Weights of a small image classifier: patch size [2, 2], trained on stained colorectal tissue patches (NCT-CRC-HE-100K).
Rows from block 5 of a small image classifier, named by matrix and row number. Rows with one number belong to one neuron. Each number is 128 + 32 x the weight over its row's rms, rounded and kept within 0 to 255. All counts start at 0. Numbers have three digits each.
After each neuron's rows are labels from the 100 images, of 14848, where the neuron reaches its highest value: "responds to" is what is common among them. Only what is clearly more common there than usual is listed. The data: stained colorectal tissue patches (NCT-CRC-HE-100K).
# fc1: MLP up (model.blocks.5.mlp.fc1.weight, 512x128), inputs 0-127
# fc2: MLP down (model.blocks.5.mlp.fc2.weight, 128x512, transposed), outputs 0-127

fc1.248:168101126114163119114116163127123142135195108117135118166161099157180121105150154102142174132108162062144144159072145170135115132157100111195128134060116116162125115097141105130098118087157125126071150124103126051095119116122116161111164079168155149150160114066063134115191138168100123097133156200090163100097142120143180120051117085095144088216073139105120110161143103135119157098101
fc2.248:098170095130176088175160111104116091097114170135129138134189140076117130159164107133113150126117155121070149111114135145122121078095076117122138129164129101105127054090096108186112171121152136149169128186111141251082087084160134159112166162071094182130146115090080130133165109156138137179124115150123141173160097144180115150114111131111080170184111138115137084147131201117110098110118
responds to: tissue: cancer-associated stroma; tissue: adipose tissue

fc1.266:173086074124158108054175152111089176133176146097181148118139142150055130140149154093150155113101095117115130132072144125127133159142157118125132144153110131141096064122169157054137144175169130189118115136107203148155173114128134107184137148110191067152145100178125137104116147080083082139092144127133135110148097097109119139136059146167132180132113077169138101143151096135095111196176
fc2.266:136102136184148130073128082112146160130173124098103127154146089091193127070140128094091135095181118103205156176135083138141106118101122128166118112090129141175150130123145176103096178164121158114106132106116149151131175124066134087075137107207139209207154142063114117081124126131093185134136146120094112087117104131087084081131082106076106155128092119154123130074122147100114135149092
responds to: tissue: normal colon mucosa

fc1.21:135152182078138131105119203124077114111086110156172199141150179059113055119122089179119186157061096117102075116092142176103153098126098088091104128164103122143110094161134158101130139106099127152129120133139167175159061143112149143115143180141116121080070154138139139082141108175138119076134169105153108165095117136166083090135149136153162169091091130091134118131163080103171119123085
fc2.21:118160130161118159097141071145148139140122101156104101211133129097172114077181109131083126182108137108120137144137176108106145145075108162048170162064075153141119142124109173119186122057171084145116092178137127119159107119077137121098140074083136121136148112120191145131111148156161117119107063114081124174159187154149115164084134099098113106170167137165124171177120158098090085115135
responds to: tissue: normal colon mucosa

fc1.467:152145137071088144145114122121092152142119183153136085077148144136134116146140218102060137099152107165101066133122159131187123136082115098165152163086083145184167146131103212137166169130126163092104105118106119108111147113105101118125109183097154109153154134088137134124073134154170101230161158132151071185093101131117112120149162088153159099175116166152115132197105104133117159112132
fc2.467:121120154103092162118142105085124103112112115195156085175173161134087141091103133148093221120152083107099130143137151053165131149098109031164097145108138143122129158195134157187105149124109121115136124080100129099155166129149155165167185130160139140127152097096127136143143139116138110139117129114201057133117146153160098140129109184149129122071146115063153124089058078138175096135166
responds to: tissue: adipose tissue

fc1.439:069082150059112104156191091100124124151122125160126128135141151119184060144133137130130151184071059072147185166096147099093149163144115093105128131053141093173107139090094161091098134107189104090138086124122174139137078169078113143135183101110176128199148157101135103126132181179108118110118120147144137105102108114139085138091111180173107112116099126122122147138116068099151156084123
fc2.439:128113080075115136174119124103141142128156146119153181153061137139120114089115149105107145148141134074162153119157110164177099193059171156139114099149154093097156074083114114115119120118188106199127100064091119106130129121148102143107107079124145129173111139162078133092113150134166146123160137137160068182122148098090113134135081109165100150174140140212188070120143115130206096075111
responds to: tissue: smooth muscle; tissue: cancer-associated stroma

fc1.444:108184140095117122138175127113181104126117112173104161128058117135096141115122089117110168142139146150193141154054094104077155151079083136076130109109144156131147077155131048212069089146131129118149115103100112166140111131101149124151153140145088116067146154152153121142166148139099097148118125099066121162200164071157148099157045130156121137150219149120138101116139146115158118130126
fc2.444:160092157112101185117151156123107089135111096084104125163136195109113128084135124153140128109129114167157133128101089109255136078202138092107152081120103181166176136119088145140070114101143115120143126111134146108172107146162113120134172126158110113126093118151090133144185074144105163126184161112111103147110134139137094187087061126094092168166055096080156131117164103141106122155148
responds to: tissue: smooth muscle

fc1.161:121109130095112107111171093193142188078153170096101193101119125078108133053109111103146137185178159181111160085094128154134185165167091138149200146128072160107177122092154141152093158161139127106141136082157120108130126120106200124112076070167103074114123130142081149112063104179082114129143169125157090110096134132106164130166097108106090163139141095121129127158139137135163073122127
fc2.161:106133129088108155175131118201150119153074107137162104196143157151177156118145080177092154105094087058106123139124152135111121125147124115104142108133093150140040130170139144152137132090115137077126163105110082220133176093115148139145118129121132127097114130122118181116134133182189110099136109153095193125089125130134107108120176116131132171104131141063047166071149115161162083083183
responds to: tissue: normal colon mucosa

fc1.462:067137164214045108134138121157115160122178181168180126059137131150088110143138090095141150157187142092096059175098115107121146106127096128156165078158122094138115172085152116099129117098135174133102124146106130188117085130116142128128170085127095110104182149154107141130152156160106144153187139177163078075105145177196135145162067137100076134162131122120132140104124094113125126148165
fc2.462:135110088132148069108127121149147091160031135130109119118112160126192110138107070131102137189100137133154162129151099178179169095162128127116064119076106089110164105145100159143174129126160126138127216133146092160119155073160136103103161137103139170106092169121088121157127079198171129097100199093124101116158152112143087159108152109132125121166168132123106217130167120122144110087083
responds to: tissue: tumour epithelium

fc1.19:147137126095136112186113137127165145095114207143105115141103119081134108122102115178194093181178122145102105142149129188171136101172141205114155153095143104121136065163127115153154147132117186124080209170113160091145140173146091117098095134130087118141135146138164090084140153137096220109126112137130113138113182112163182112080148076069102159148134119112111171102168126079102097097148
fc2.19:183118145192142127143090164126150156195096136094150153106117150186155095147136122103093095156106138102134150127163126083072186061167195087105157086106102128122172095137142140115094046150139092121170156133103152111113137131104097069103115107173125168128089131142128102097094131097121195096155080155195113112121145115152160138109156140202086120158102137073108150144074126102118088145183
responds to: tissue: lymphocytes

fc1.419:127164152110132166108131127135119158096133103114112088110079129219108124104065175113065111122161145161097115146139093158155129122110140172156187104126083225126112140174174133148055197134134143177113127102153120103201115142135151103149109123061121172180136188095115118123098135125111089134120093133120195104104106082110088122129127132135111108153184155148091090072139099131166068128132
fc2.419:110130185169146166120116110094088154134154056187110048162163101101067099144154176132192093150153103061147072154095168076167146156110116121083139150117117161119094127092088138155153078125104086099137103096137163145142141131105109130141134115167152053104136107129159116126140093192125100127153109136164151106171154123133096135195153099141185128103108168120197128139115142088159153135062
responds to: tissue: adipose tissue

fc1.360:105132097139206131159064075140090164091111120129137138081149172096160125127126098132089158103140095189087096150151160111104122117141150132085150097119147128160119108161154093167126101077146100139187107124139153096119109220073131172123087083114109079186126130078139089119165106141208104132113063128108182141164178164142152121131135126096095170107181136089147095076124126113088165102160
fc2.360:083216121110108165124145163115116131114157126182142087127098120149068144081097121140112118119141179139181134151111142132143086097196146100103166134101113196127128166119135101180059141173103165078103126131120168159126103100113116129113158140124142115141084083186081163131076179141175154097107130178186077105125073115126149104143110204090112150069125127193119153144162180117116105104133
responds to: tissue: debris; tissue: normal colon mucosa

fc1.175:236147172095123128149107132102116131187131123097192132131141145113195135153054198141133131118121132148154127126115149100117157119170123143112079137129114082099095083108134163088152171106060105169111105092049132112149111114096111115168148163095086157135158151097152076136119173187154111111087129166101091085076136123134182083154114081121144070139096157119146120143129182106158163141158
fc2.175:078151071168106213092103129110116092134130097175093105101149124107125157129183072139128101154099117090077118156175063146153134115127133093126140141132179080093126068096127146100144121175187116112159098150123162120077178194106107136130173149111065127142119102105189141032157166142161119126145165117099152117128078171115145162113112117100096154142213163100135152153107129160127128130116
responds to: tissue: cancer-associated stroma; tissue: adipose tissue

fc1.339:051162095055100163137195153143107126140186144190171131129118104148182141119122100089093145098065096128152132110069112095074169082097133092160112117071144066129081189140179089133083101106115121143079170104112120161135124106186161140152111145147100106152116133119145095161130085124107156142146079105149148166135100184105139152187137151113137164085163161113094160090122111089154131158108
fc2.339:120100162107083081158193135096096128115092216101115161116118148194163095189114161151125130122177131070142140134149149118164123095132111114148171152152131106114114126107122136178116119105177084147110176134089061120096114107192104150156135164122107123151082070122114090145135125178193076134102119142120146126101123139130093138140122061124126112132081139104221163144123157145042181152156
responds to: tissue: lymphocytes

fc1.483:123092137133161144144152105141116115103141118127152134151134093182154188074125093150126165154125094100182125102101135126185142194099124105171113157185182119126103054153194145159099141131102179100121075076140103136138131084159094156100178094097120152165076074208153112136178140138120153121110147120110193162098130083153112121157074153091076116123060119074118131125095103109140124099078
fc2.483:089174097139056138168092115119132132100092168128088141151132085143174122108097133138054177148139151061147080139066155109163131176174139140100092118072144082150141110129110129127142168127147155113131118104148137065173140119155169184110112162135137105094149040126189127097172122093082124195112127109176149143132162102113108126117137115066093145092100159092146139181112190186104128135148
responds to: tissue: normal colon mucosa; tissue: mucus

fc1.397:124137134104102138139079102172069127101187100127123106145108154087148091138140163159090175090184125089062083097132168127110111151096156139154080150194156166110125154118172145100103092084112168117136172124111118154085129133127186075106134143104086088174123147132159091130154133119142105204169112145162147124198119107178092150156071147173104125105068148077159141114110127174192079107113
fc2.397:108123096124135121117129137143150113081116143123147100073046136154118105105125135109232174134106056146109175135143051147195151110147189109114161123169142114100112100128124127201089146123123158134134065123094119169114187173098124171180078166088150111142190133172139126152099117116092132140086140119104131073167140098143058144091126119087149107163142147168113138180160134149106118087126
responds to: tissue: cancer-associated stroma; tissue: debris

fc1.494:117078147144102162135114138178096143135090136116175109134078162125154104149124176200087093112159101158096090124179083168120154131085212183125153128105094123088182100163161107151122191097136095097164124069151189168086088172077063080107109104147160142185075142140133051120130108141107129122116084132088082118119132165108140108122158146160104153141133156124145136100113121130105171129166
fc2.494:104173153085128194097127108120102118124188060152128159130085146050081113146102127171155114154139107133133217066074127078123094160147093116130146133129062177118130147108161064208121145188152104118138153135136124147202150155141142125077127142120130066163138104140124088131132090116128168132092184139111140102119099126122121125135070151079133117153208138119153130124144126145102081164149
responds to: tissue: debris

fc1.315:149157143086042063104107141135110177111068140180161105131156089194096146195116143137126133142080048103150115150092167206142147153097162115125184126188130128145138133157177091134133123122113123142105145156113137135092115089137112176195160092149154107130108120066147142141129146092163098113110157096163166081105107140082167136118171169094115139172081136096114153135160164171124162172136
fc2.315:109109083199200123110180105055130131153113088107116112148147185107107076122155092077172120098124130148112144128099160124114153099084157126130121162097131114087110150115123130171164174162113120177144132133177198153109112148160056132174207158120090097133128177089130098172109178110165162061147099102134178108091091042124135101155112169122149105126136156114141132081132147139128108101093
responds to: tissue: tumour epithelium

fc1.363:159107178165155087113112127141133096117142157128140124109074107136106078131139128132169117160154102144181174110125145198156112058137116094126089096091127073101091099140093156130162072122123123089105077139099170170127129135091115173172136075114224076097172093158141113132139148121164145133121149146122149139103197181079150152161146091115111158138087125127167125115118209131102214161159
fc2.363:077138096109157135103126157133171195104148096101090145104120094109125133154183168074153119123114163187139151109164160122126087138168137086094100167133069153078084150113136124153157001127097160050090129145118144186093124124092148176147129170127161118112153110127169135099137214118179113130124166137121120061154114103120134082126171137107156148143123129101122086136099102128080165093123
responds to: tissue: lymphocytes

fc1.470:120169101079119149134129117171082145124158102108111045105163118085077148123153105203190094124090159054093104141105117140109112157127165152144133157121134104154111127089163090177125128100111099133081099136201100184135162149101154119111107138086151138157153088139108104104151106156164159149112086147125127121137092142150096121139052147238095108193104126107188166090127105121109115176126
fc2.470:129125098194128131126114174141136166110136116098107090113128114113158152113047181116175138224139119176140191085142167158132092157113148139132137134148119141127126134109108118123137136156124128100105127060098155102128161147124131163104080138076157193127061184208110144117124072158166086119044125167121105116146074105189137130091111165096162114093113114127168106143098104142079182148161
responds to: tissue: cancer-associated stroma

fc1.288:111055108110101154162103119134129096090162114130201122099125063126156114110144103151078122123159098171143065166125097140153123108111139188124048140158093084152146105103097124161141165098131150136105135160132134132114210113114134101123121148124132086181150197132090061162133112140107125160094093114091131101142136139113153133146112128177203147130074134127025146090162153168100164183106
fc2.288:131148157114111149174125095164070104126085044122095123142109073137111085120159155206128126066128127193160194163098133131153088110114196107154134082101088140113163135123094140144103140159051103140140148081109163120212149138132163138099091162159095101079077173104145134063140136130128110178159154112092147129185141142130117166116148110180093086118166161122093126104103131125152113127101
responds to: tissue: adipose tissue

fc1.422:109138128136130085172138164154113067163155122115147092106178083104074114127128123093092100101182138186094083148149117197083156118129099141191137118126100080133121097153109134083128135109157120131128132115178091097128182144103064185140171133109131152132097120071106134208154120123109178088124144141153177163167186092086120146127064105151136145168098102114141100206132144180074148109096
fc2.422:139173139065133087169106152141135117146145142154122180149129087118133146169114115093158181088163108110080086151118081127120146081100074087139171086143202131154146075134139098125164141083146149135116119131109123117093120144131163160200129155084077092089134150160130180119140096146128139072124137170116092146170150152037168187149134142169127078116134047125098117132103171120164141116052
responds to: tissue: normal colon mucosa

fc1.359:180046133131149096130084085166122179158129156136165132112154126122187144113153134098147153119102156129083158142081106190164160088103140129142132102124146149118161098128151109144077119145153199072111131167103107053124067102127130204110140078126137115139129112084078106109189100116098161123072210127098179101123151100124145180089122198133171095114083108132118128114125105170100125154106
fc2.359:151122145123168114125190060138098120178147187113150136142189158121111161111112084143084160131132128151092101200136080101113110125097119111111077058165089146130156103086082180144093117170115090191130155158116135178130108071147119157138135111163080122153143127068078099136153111185099171159151108131175148112195089175171138137114088148095105146108102126125138127168104162197100115101101
responds to: tissue: tumour epithelium; tissue: adipose tissue

fc1.190:159138154084152103208134091174175162027108125070117089107104148161132112105103202120176188120125105185094138107133160125130149099108102118114197136110095098175169114053145151129184106126103099095141120144139124144133158158059123163131120166158121151126104111197087144184113133117168096145112115087099119111111104130174141112141124142176130165109148122174092153126087095111094126136073
fc2.190:204197128114095097176179152138113102115123098161169124152131160107148085064125156122129122150126113138132119134100160062108144134167121121101098110115062124123118112130187138168122081137079139175127110134154141077123180081114106126105147143179127106151109098134084120135007129114133138138126103193116136148193114111101188141144149111121146106143214176101095189115113110089130098118175
responds to: tissue: adipose tissue

fc1.501:166163114176095149129125143120114103092151108143132137125130116116095147115095152115143116083136167062125097126167153113223152121137159105177136123134068047128069108131102178137137078128122110126131100053102194128173149133161216109088145089100075132138162084144105089109140171080106153086099153091126190167120129137165079145109176104106119111162124139095118092151151145120184088135169
fc2.501:144140083061119140132144137137155085145104168128099163071093120165094081135111074098134167114109178166172149114143102134077068127160090096112152100149136111124161141092115075109117110102133147156104125119171097155166150178173130173153047123137154162168134105050166090123093104125131155214121167153114142166163127100094151102064120118086106051169138128169141086116145156152164099124140
responds to: tissue: normal colon mucosa; tissue: tumour epithelium

fc1.351:105143133159153129148109086150110137214181137137106097154193120149105126168136144087159111052146108103085066142142109143129178127135168153137147136122151156128106066131154146129155154144076101156104114116147148149129138110047106071152113147125156147189141104126117176141145103156169133102095118105207184092085095141104161133116099110148131187158125124094033074133089101121105176185122
fc2.351:106159100207113183112077160147120132109091109126092147153153100176181134113103116078212075108126148131200094131095153108173145162099127176125102125137097160117130072161120149172141082109115153112178181087142101114043149165087147165101101116221165175128086157131123090159133109119112145100133156166153123138143144108060096130143112109117131149142112132123182093105090121137179140127127
responds to: tissue: mucus; tissue: normal colon mucosa

fc1.180:108104164121061112078070078122129087152165092139120113129118107170108064142152128108137091129184096132165094125075134075163159169129075115111128102102167122117164126131120156118133163127220149097143105185136137092032171123141085157124156177143135123145085133111126130122165130135148112149128127131080171066160153079103102175111190164128156193093148135132136071092092151146154129125174
fc2.180:186108122159088149149117163104136129151160115123153087119145156126166150170148115128176124142092139081095095101143148149138139134144155117117072178138083192153162173125142138155065129148046101154133117148155072093154048152170120176114133114163159043104127106115142147121144102102068175150108128081192074135107136099080155178114069172160112096164174127148114129090138085134096105101116
responds to: tissue: smooth muscle

fc1.59:149175116075104079116069204115101108090192154108151098100144120161140125132097133105175163085085190146157138147145197099144112136146122136190090116132082103155123096135155149137126196130146135127136165171120167125108095047092141156079126115154148102103142112135126119096173136144126167085107170081120166069087148135121071144169136115112133109168103172056114172082171147102136086136108
fc2.59:107121097163127088133100088108118095158165143108125113139164146083114133121159145171142185157107113069105146176106127135112185103152114136120216141134096101123155142136178138149131091131101138115157117141161141176111102165140102164118157178069152145105082102061092163129178100063163121194078085055168140095094183105091139086096118106128153108194142116149121154150072124134191094119155
responds to: tissue: cancer-associated stroma

fc1.440:128126098183138176139102077178135197118108159085121123141136131110142123126113107099126133107167089124151110111179106169136178116114082166212108081181061064085143138083108144153134151156187114141084132148111128107120106143130121124155188088154116125126193096113187206137142178162133108133150092124083118086147122127196162103137115090159056099128131178126141100128180127091119097112147
fc2.440:135182118133128153109113117154133113156101061137107137084125160110153122104117042146144107134126109136104161127188130120174083127111143111092096128116100103163140203192076115080129090164110125109163084072086149189182182140114162103147126117058148158157128112142125182123099119090187105142092128148169124130143167093109149196158182118127155120141122147047083175157161126085112174112136
responds to: tissue: tumour epithelium

fc1.335:115148126124181114142050186131139157127079139136074105116138155114094085166065110119143124121099087086126109097119088148162158110169141134136090101128123172175159117148168194120156130125096178172138177151100129160049118122144090117147119139121154156120142093106141177186157097106092102119139197138063139104149108189122101180121110110137140150137145136088176119113085148152188208067103
fc2.335:123116098110151098152142112145113127143114058146139163072150195137145082093149175118163102113122107124016138136137126158111179083120104190075140119163101096080105128109130143141152141140152149126117094110130126113107162103114152144116093160115132118206083091209154168109136170057110118106141140107177187115166175065142189134135139182140142136084108141135149076120113132190141138135090
responds to: tissue: cancer-associated stroma

fc1.107:158117126064119136140157093122146086157197129148097136164180117167080160156153098117135080128162126088109043140199093103107109139135048129099137119121112145160141159099101166124109117146113138080156127140077137170099137114095139157170089170124234113107108092165146088155113097177125140181136140152136120101128127085128102179086161121062127202158084157100150091134130152120124112101146
fc2.107:149186166104127140163084088100133143138177076104119091169122128111161164164147115129068145133116110110107074157081155134078148173149091083098086134139107118153104065122090124142156154076148130113137168167099189151141082163160121154114177067132204148139107069126138145158173095188074124140106043125122087131100098156174163158115173142103120144117118117180131107102140134174088163123139
responds to: tissue: mucus

fc1.137:119146114082116101138121194133130135123137124166078107100135158104138186142114112128098104135084129173181138096107139097190118122117114145120101080096124130150149033115159134089127171147139123171112148114120095143175169026128172145128171133101105156137140041174132158092148108111126135095149099108116136114101139192175146137178147132029120090096142183086102119156131140089154159153185
fc2.137:089212115149173201077108096093100110142095147102125093132132141146133137142102124128134139167218118126124197152090112133151136146172063078115145082105131171121175089099114124097146136133114161146177145103116137155166141088088099110100115129119149125150136146125169064051109151089086142141091082170134167111087127118116155139132152107113053131177133131053170098137140188145136140128075
responds to: tissue: normal colon mucosa; tissue: mucus

fc1.212:090153141100153148102164093139119072071147091203124134131142130187150116162123068109139165119155062173110091106129153082116156110103158120191138142134144181158166106080139173079143146084143160066198125159083160144087157142151089161075195142126116101140162144103135114091154074161104132176133173108077133097152146137184137149117161131130104176091127126111142158159141132069130100124162
fc2.212:180130136134108161097161123162174090188155086123071119210176175170173122153134116138109170130117166137110131137138152078159137103141129143074126149083093193081171155143145179151093162113132095144136154148094083092177087138095157108069093125110179079092121086150184162120062076120133142159117133122130103096124117136146120118150078073144122110105108154153135184083109156131176107175097
responds to: tissue: lymphocytes

fc1.417:131125134134156155155154096124108103121116111133037125135182130170131136196130186113149043143107145205101122148132106084168147133188135162141167158134162125195115122137136094139054113134124112138075127139093133135140136129098170112141143092157055161112094107113130169170118128156121081076149153114172177141086111122132096198157078124133092126147131061084110167095087098101131097184132
fc2.417:079159069157103102124114204151090123135122113129098139155186072193132066143145119133131076130091089156151147105201188137134084154130086141077194150122136114042106103136136125123120140123136157141094180119109142150058092132137128138151112109122111185149173142095161091122084137071198167096141197115137143086136131124181189128181128120124153154139139105122132127126146142139148155107167
responds to: tissue: cancer-associated stroma

fc1.426:165197151112159119174181094188146127122114100154111129146116084090126149117144158111128086143158115112186144153206122204097119167112155143146161117142171134194178100126098102066094105184189092105109139133136122121111141201167121157168084080097130094150076097096112072135114126131109142115142116164128109122060095120110083131132185095063135161113138086129089101169101138141162112137111
fc2.426:157092132172173138113067120155076126124147069162150086152170163132149162135119089096162119114133124033142151074192140107162071125112112151146075160159141129121134102179184124084092142114056093134196107107132102165122130099164107195119077125094126133208131118109156115143154166113124198109128155114095120106127097111170119107102158117101133142162102141130110156169115120093205105112111
responds to: tissue: smooth muscle

fc1.490:173131135124108061097128138085144091154127099207098137124060089113103128124106169136121120119128148119146145072082161129101170138103096144136168196129127079108117145164238115155073125171063194144123161115155133097133144110168083161130133109179131138097093065114168081127102181157123093129154115154082170154115121132106138094125102140171129103163121161153193124138125168158092105157152
fc2.490:136114104141134145131166091137124099115166175110115140185113126182110085117142157137146163132216103108106115142098117186137118123094196080180150077067121156156110146137135170137094136123126141133133085096140139169078116136161064148150164109097108124142126115154148133131150111080159107147122189086094178176133107091046165120078120165065101163118115117124073077099089111160170078188161
responds to: tissue: tumour epithelium

fc1.16:103081135147153147107099129141135186104158130097133089123124091141169099112104186100172094176125167170176139130080149161085135129133163151142149078107176109119119102135141183165108117109135152149115097133113094079090141154107093180118144141199110161124059215126132183128139097195093146101100115115151150116087161141140109145179157141080157145037071153079122129142132080158163136181115
fc2.16:131082109146032071162057112136137139161154175126154134124144109105132188119120121158129092098096125069107119178169114137103025099141132131125101119164108087141097125154139118128124154137155169122144095137154082179184152128148108140132158091117118111188066096084116090051146143113108146126127134111143178108104158142118167132126096158134150136135140158060178193158122145181113096072163
responds to: tissue: cancer-associated stroma; tissue: mucus

fc1.259:140129072085082176138081143086118156112108100066094168140165136137150073138149040107125120146127139125133109069114159134142157098169101139161039098136136129121130123185113130134175156143129119071144118149105091150159146159138132074115116083153136094210160064109147157135082122112133166119142148110125118202183150160149141149171080123150125179084145095079098102104119146174167142134182
fc2.259:145096143092163157134135126119170128133101103173033111137034136166082124150164093166181139112170098133096150151160113129104152153122096137129150087122125123133136105110126152136155132166143115152085096156136074093167213094129191133138140086140100192156121110117124118125036166165123104114098098132184118119151120125087100131076124128093123167092143129154079164178150029131107143110111
responds to: tissue: tumour epithelium; tissue: cancer-associated stroma

fc1.194:153107169097111130120076102092110121172108069168131135066110112121089085152141149133158122175136113168119094169166115067153173112157114128078106087188126138115153078105144159100153137138158152082140096075174168144167147095204070131059076185119144123124139172128140108136117118101128135152163097161085094141141112075111102130136110132170126161128214166091145129105118127144208091152155
fc2.194:120142150114086185096124151069111102124123101131108097153141121162166136149128104147104188164080115087112123151130141152190085092112150083103150156112122125060157104155141150143114115096158082098090083145167126129188133128128168109090165124105118144131168095153052079103099082122079145133131188159127100070135128120103160174084081178107069112166198098069172166083142095164142103151136
responds to: tissue: smooth muscle

fc1.399:152126118155123126104118200158115129091151140146177109098048046106153103111132179124135146156140170142110080195121101168094110139142153143154133153065101160159117183151140139142159168131122112090118129150199133176203177133077154112180116084085117119142134202150112111117168157106158150171114120128121181132103132143137114142079110121095099148155101133083105164113110197156063123146174
fc2.399:119156113137155162160104113070085158158100139062158150089106059109116147130149146119225148089187082214116115068114115144168174097132167107148116148134138156078118118101129137152111114149059122121144107103114145105148103155093168158144146154144171195107072133072181130120135213125082133151140110129150150129108135112096130129102164166122174110118098088073115156105143136140125194112132
responds to: tissue: normal colon mucosa; tissue: tumour epithelium

fc1.225:147090116098109156150150174117121163114127112170089108094126138099115059125120090127125142126055168114102133101078152110091102103110085167187152121189131133152142133079188170217131154137115144143123090143176147139057176137120155151141138118089156107143157159112144121119061132139117151049112110124182099123079118095141066193149075150117115139136106139147099126181121145149117130217165
fc2.225:126077075098162139125130129137135111123130129121121111111114164105114162078109122137169118121144133109147129139176122143084140178124111104215161155145090209144095166111150120152140067158159146119117160117141066139225153103107146077123141146136117119163144118093108143148079150066130121115142147103108105139052113138078089160119176157090112181088147057171156151106067071167141176153079
responds to: tissue: tumour epithelium; tissue: adipose tissue

fc1.449:154092148073209130128074162094122141068125163115114077155095136184127108132127112166155111104172116135124088159139114102102162157116109092124189185130196155122172153127154125147149163140137134111124157130077104102155135115126170081143173097087147098092126182094121095152160142188114102159104051114146133084128063147083108136113085157159113128119125115167117181192076067098095110141164
fc2.449:109128158126123125106178118174097100140138084091068129157105058155137163114055095085137136108080124143126131109152120123108152125152097125110134143142183099174134097124099147104179069145159143170095132166139167132157149157148090181195125106109096085080116147128119104111103139161120222103134071088196131156146112079103174132183136138106190120129137157133151152136114140191166134049165
responds to: tissue: debris

fc1.454:131141151055126113101126162136102123151164113094141148142127210140134166143085135170099141152130153078128117153125103106135149131108134160067139103128110120123136155113128092090097109106083131121131113089120097094078164150154167227175125116129135173193184104102021084149067088151140189144118101179157130128083164127122191126149138103125140080166130148103125154153107078075142169138098
fc2.454:126172141109085094190151217083112139085135117147091123066140122101049122084121136126082180118087094126087128085178039143107118197111086132110108161130198154107136109142122064112158142124149147141104143156115167144089178115154077157161120127139108192144133111123112093119178112187109129155125089129099148191119151124133134097163158132088125126140092093152153112116121117128083117177166
responds to: tissue: cancer-associated stroma

fc1.468:084144160126104121119064149063164121088091138154072155137145106138140067153144111096186108129076160169116169142084171177095111112112136162169126072145110184151075163111196102145111176078118096146131140128149134118104122121105108186157105110120118122183117103095143120074104142137113133123121077122165091118088211103158098127093086129091080131148121150130093108139114150146216153190150
fc2.468:129136075113132080105120113132153149122128097068130094143099149132154155180117130113117158192096147089158146135149100159127165159090104080220202114140103154135131149131165179118166106163113147118107151128121123191176149099127142110099100142125070164097078098143104128126164182077122131109105174105122117146102103164071070104108110155044132170136130070170139189103129084098061154137103
responds to: tissue: cancer-associated stroma

fc1.92:152134128166127091157143149081152158156158094117082076127160119082146081163117096110137127182110108138127124151185158167139115127103123150121162112095173099103091128045175104133136095189104071105147084089159098134081067076071096142148121147129125090088085161112137126156109194116166097084160110127128144149143080198108060166197149103125147145151081163096141118120153080151161113120143
fc2.92:069169129105138168204169141109150141112122094110061196163120119138170147093173177121081132095154141112148125112162125167164093182080145139192115102128166080099120060128111078131184179142113167152105107052114152127090144106158115130118116175117090110088132140105139125134157151065174124077139137153087160140126129109088163103168098092128098160119134072100138149090158106178145096132166
responds to: tissue: debris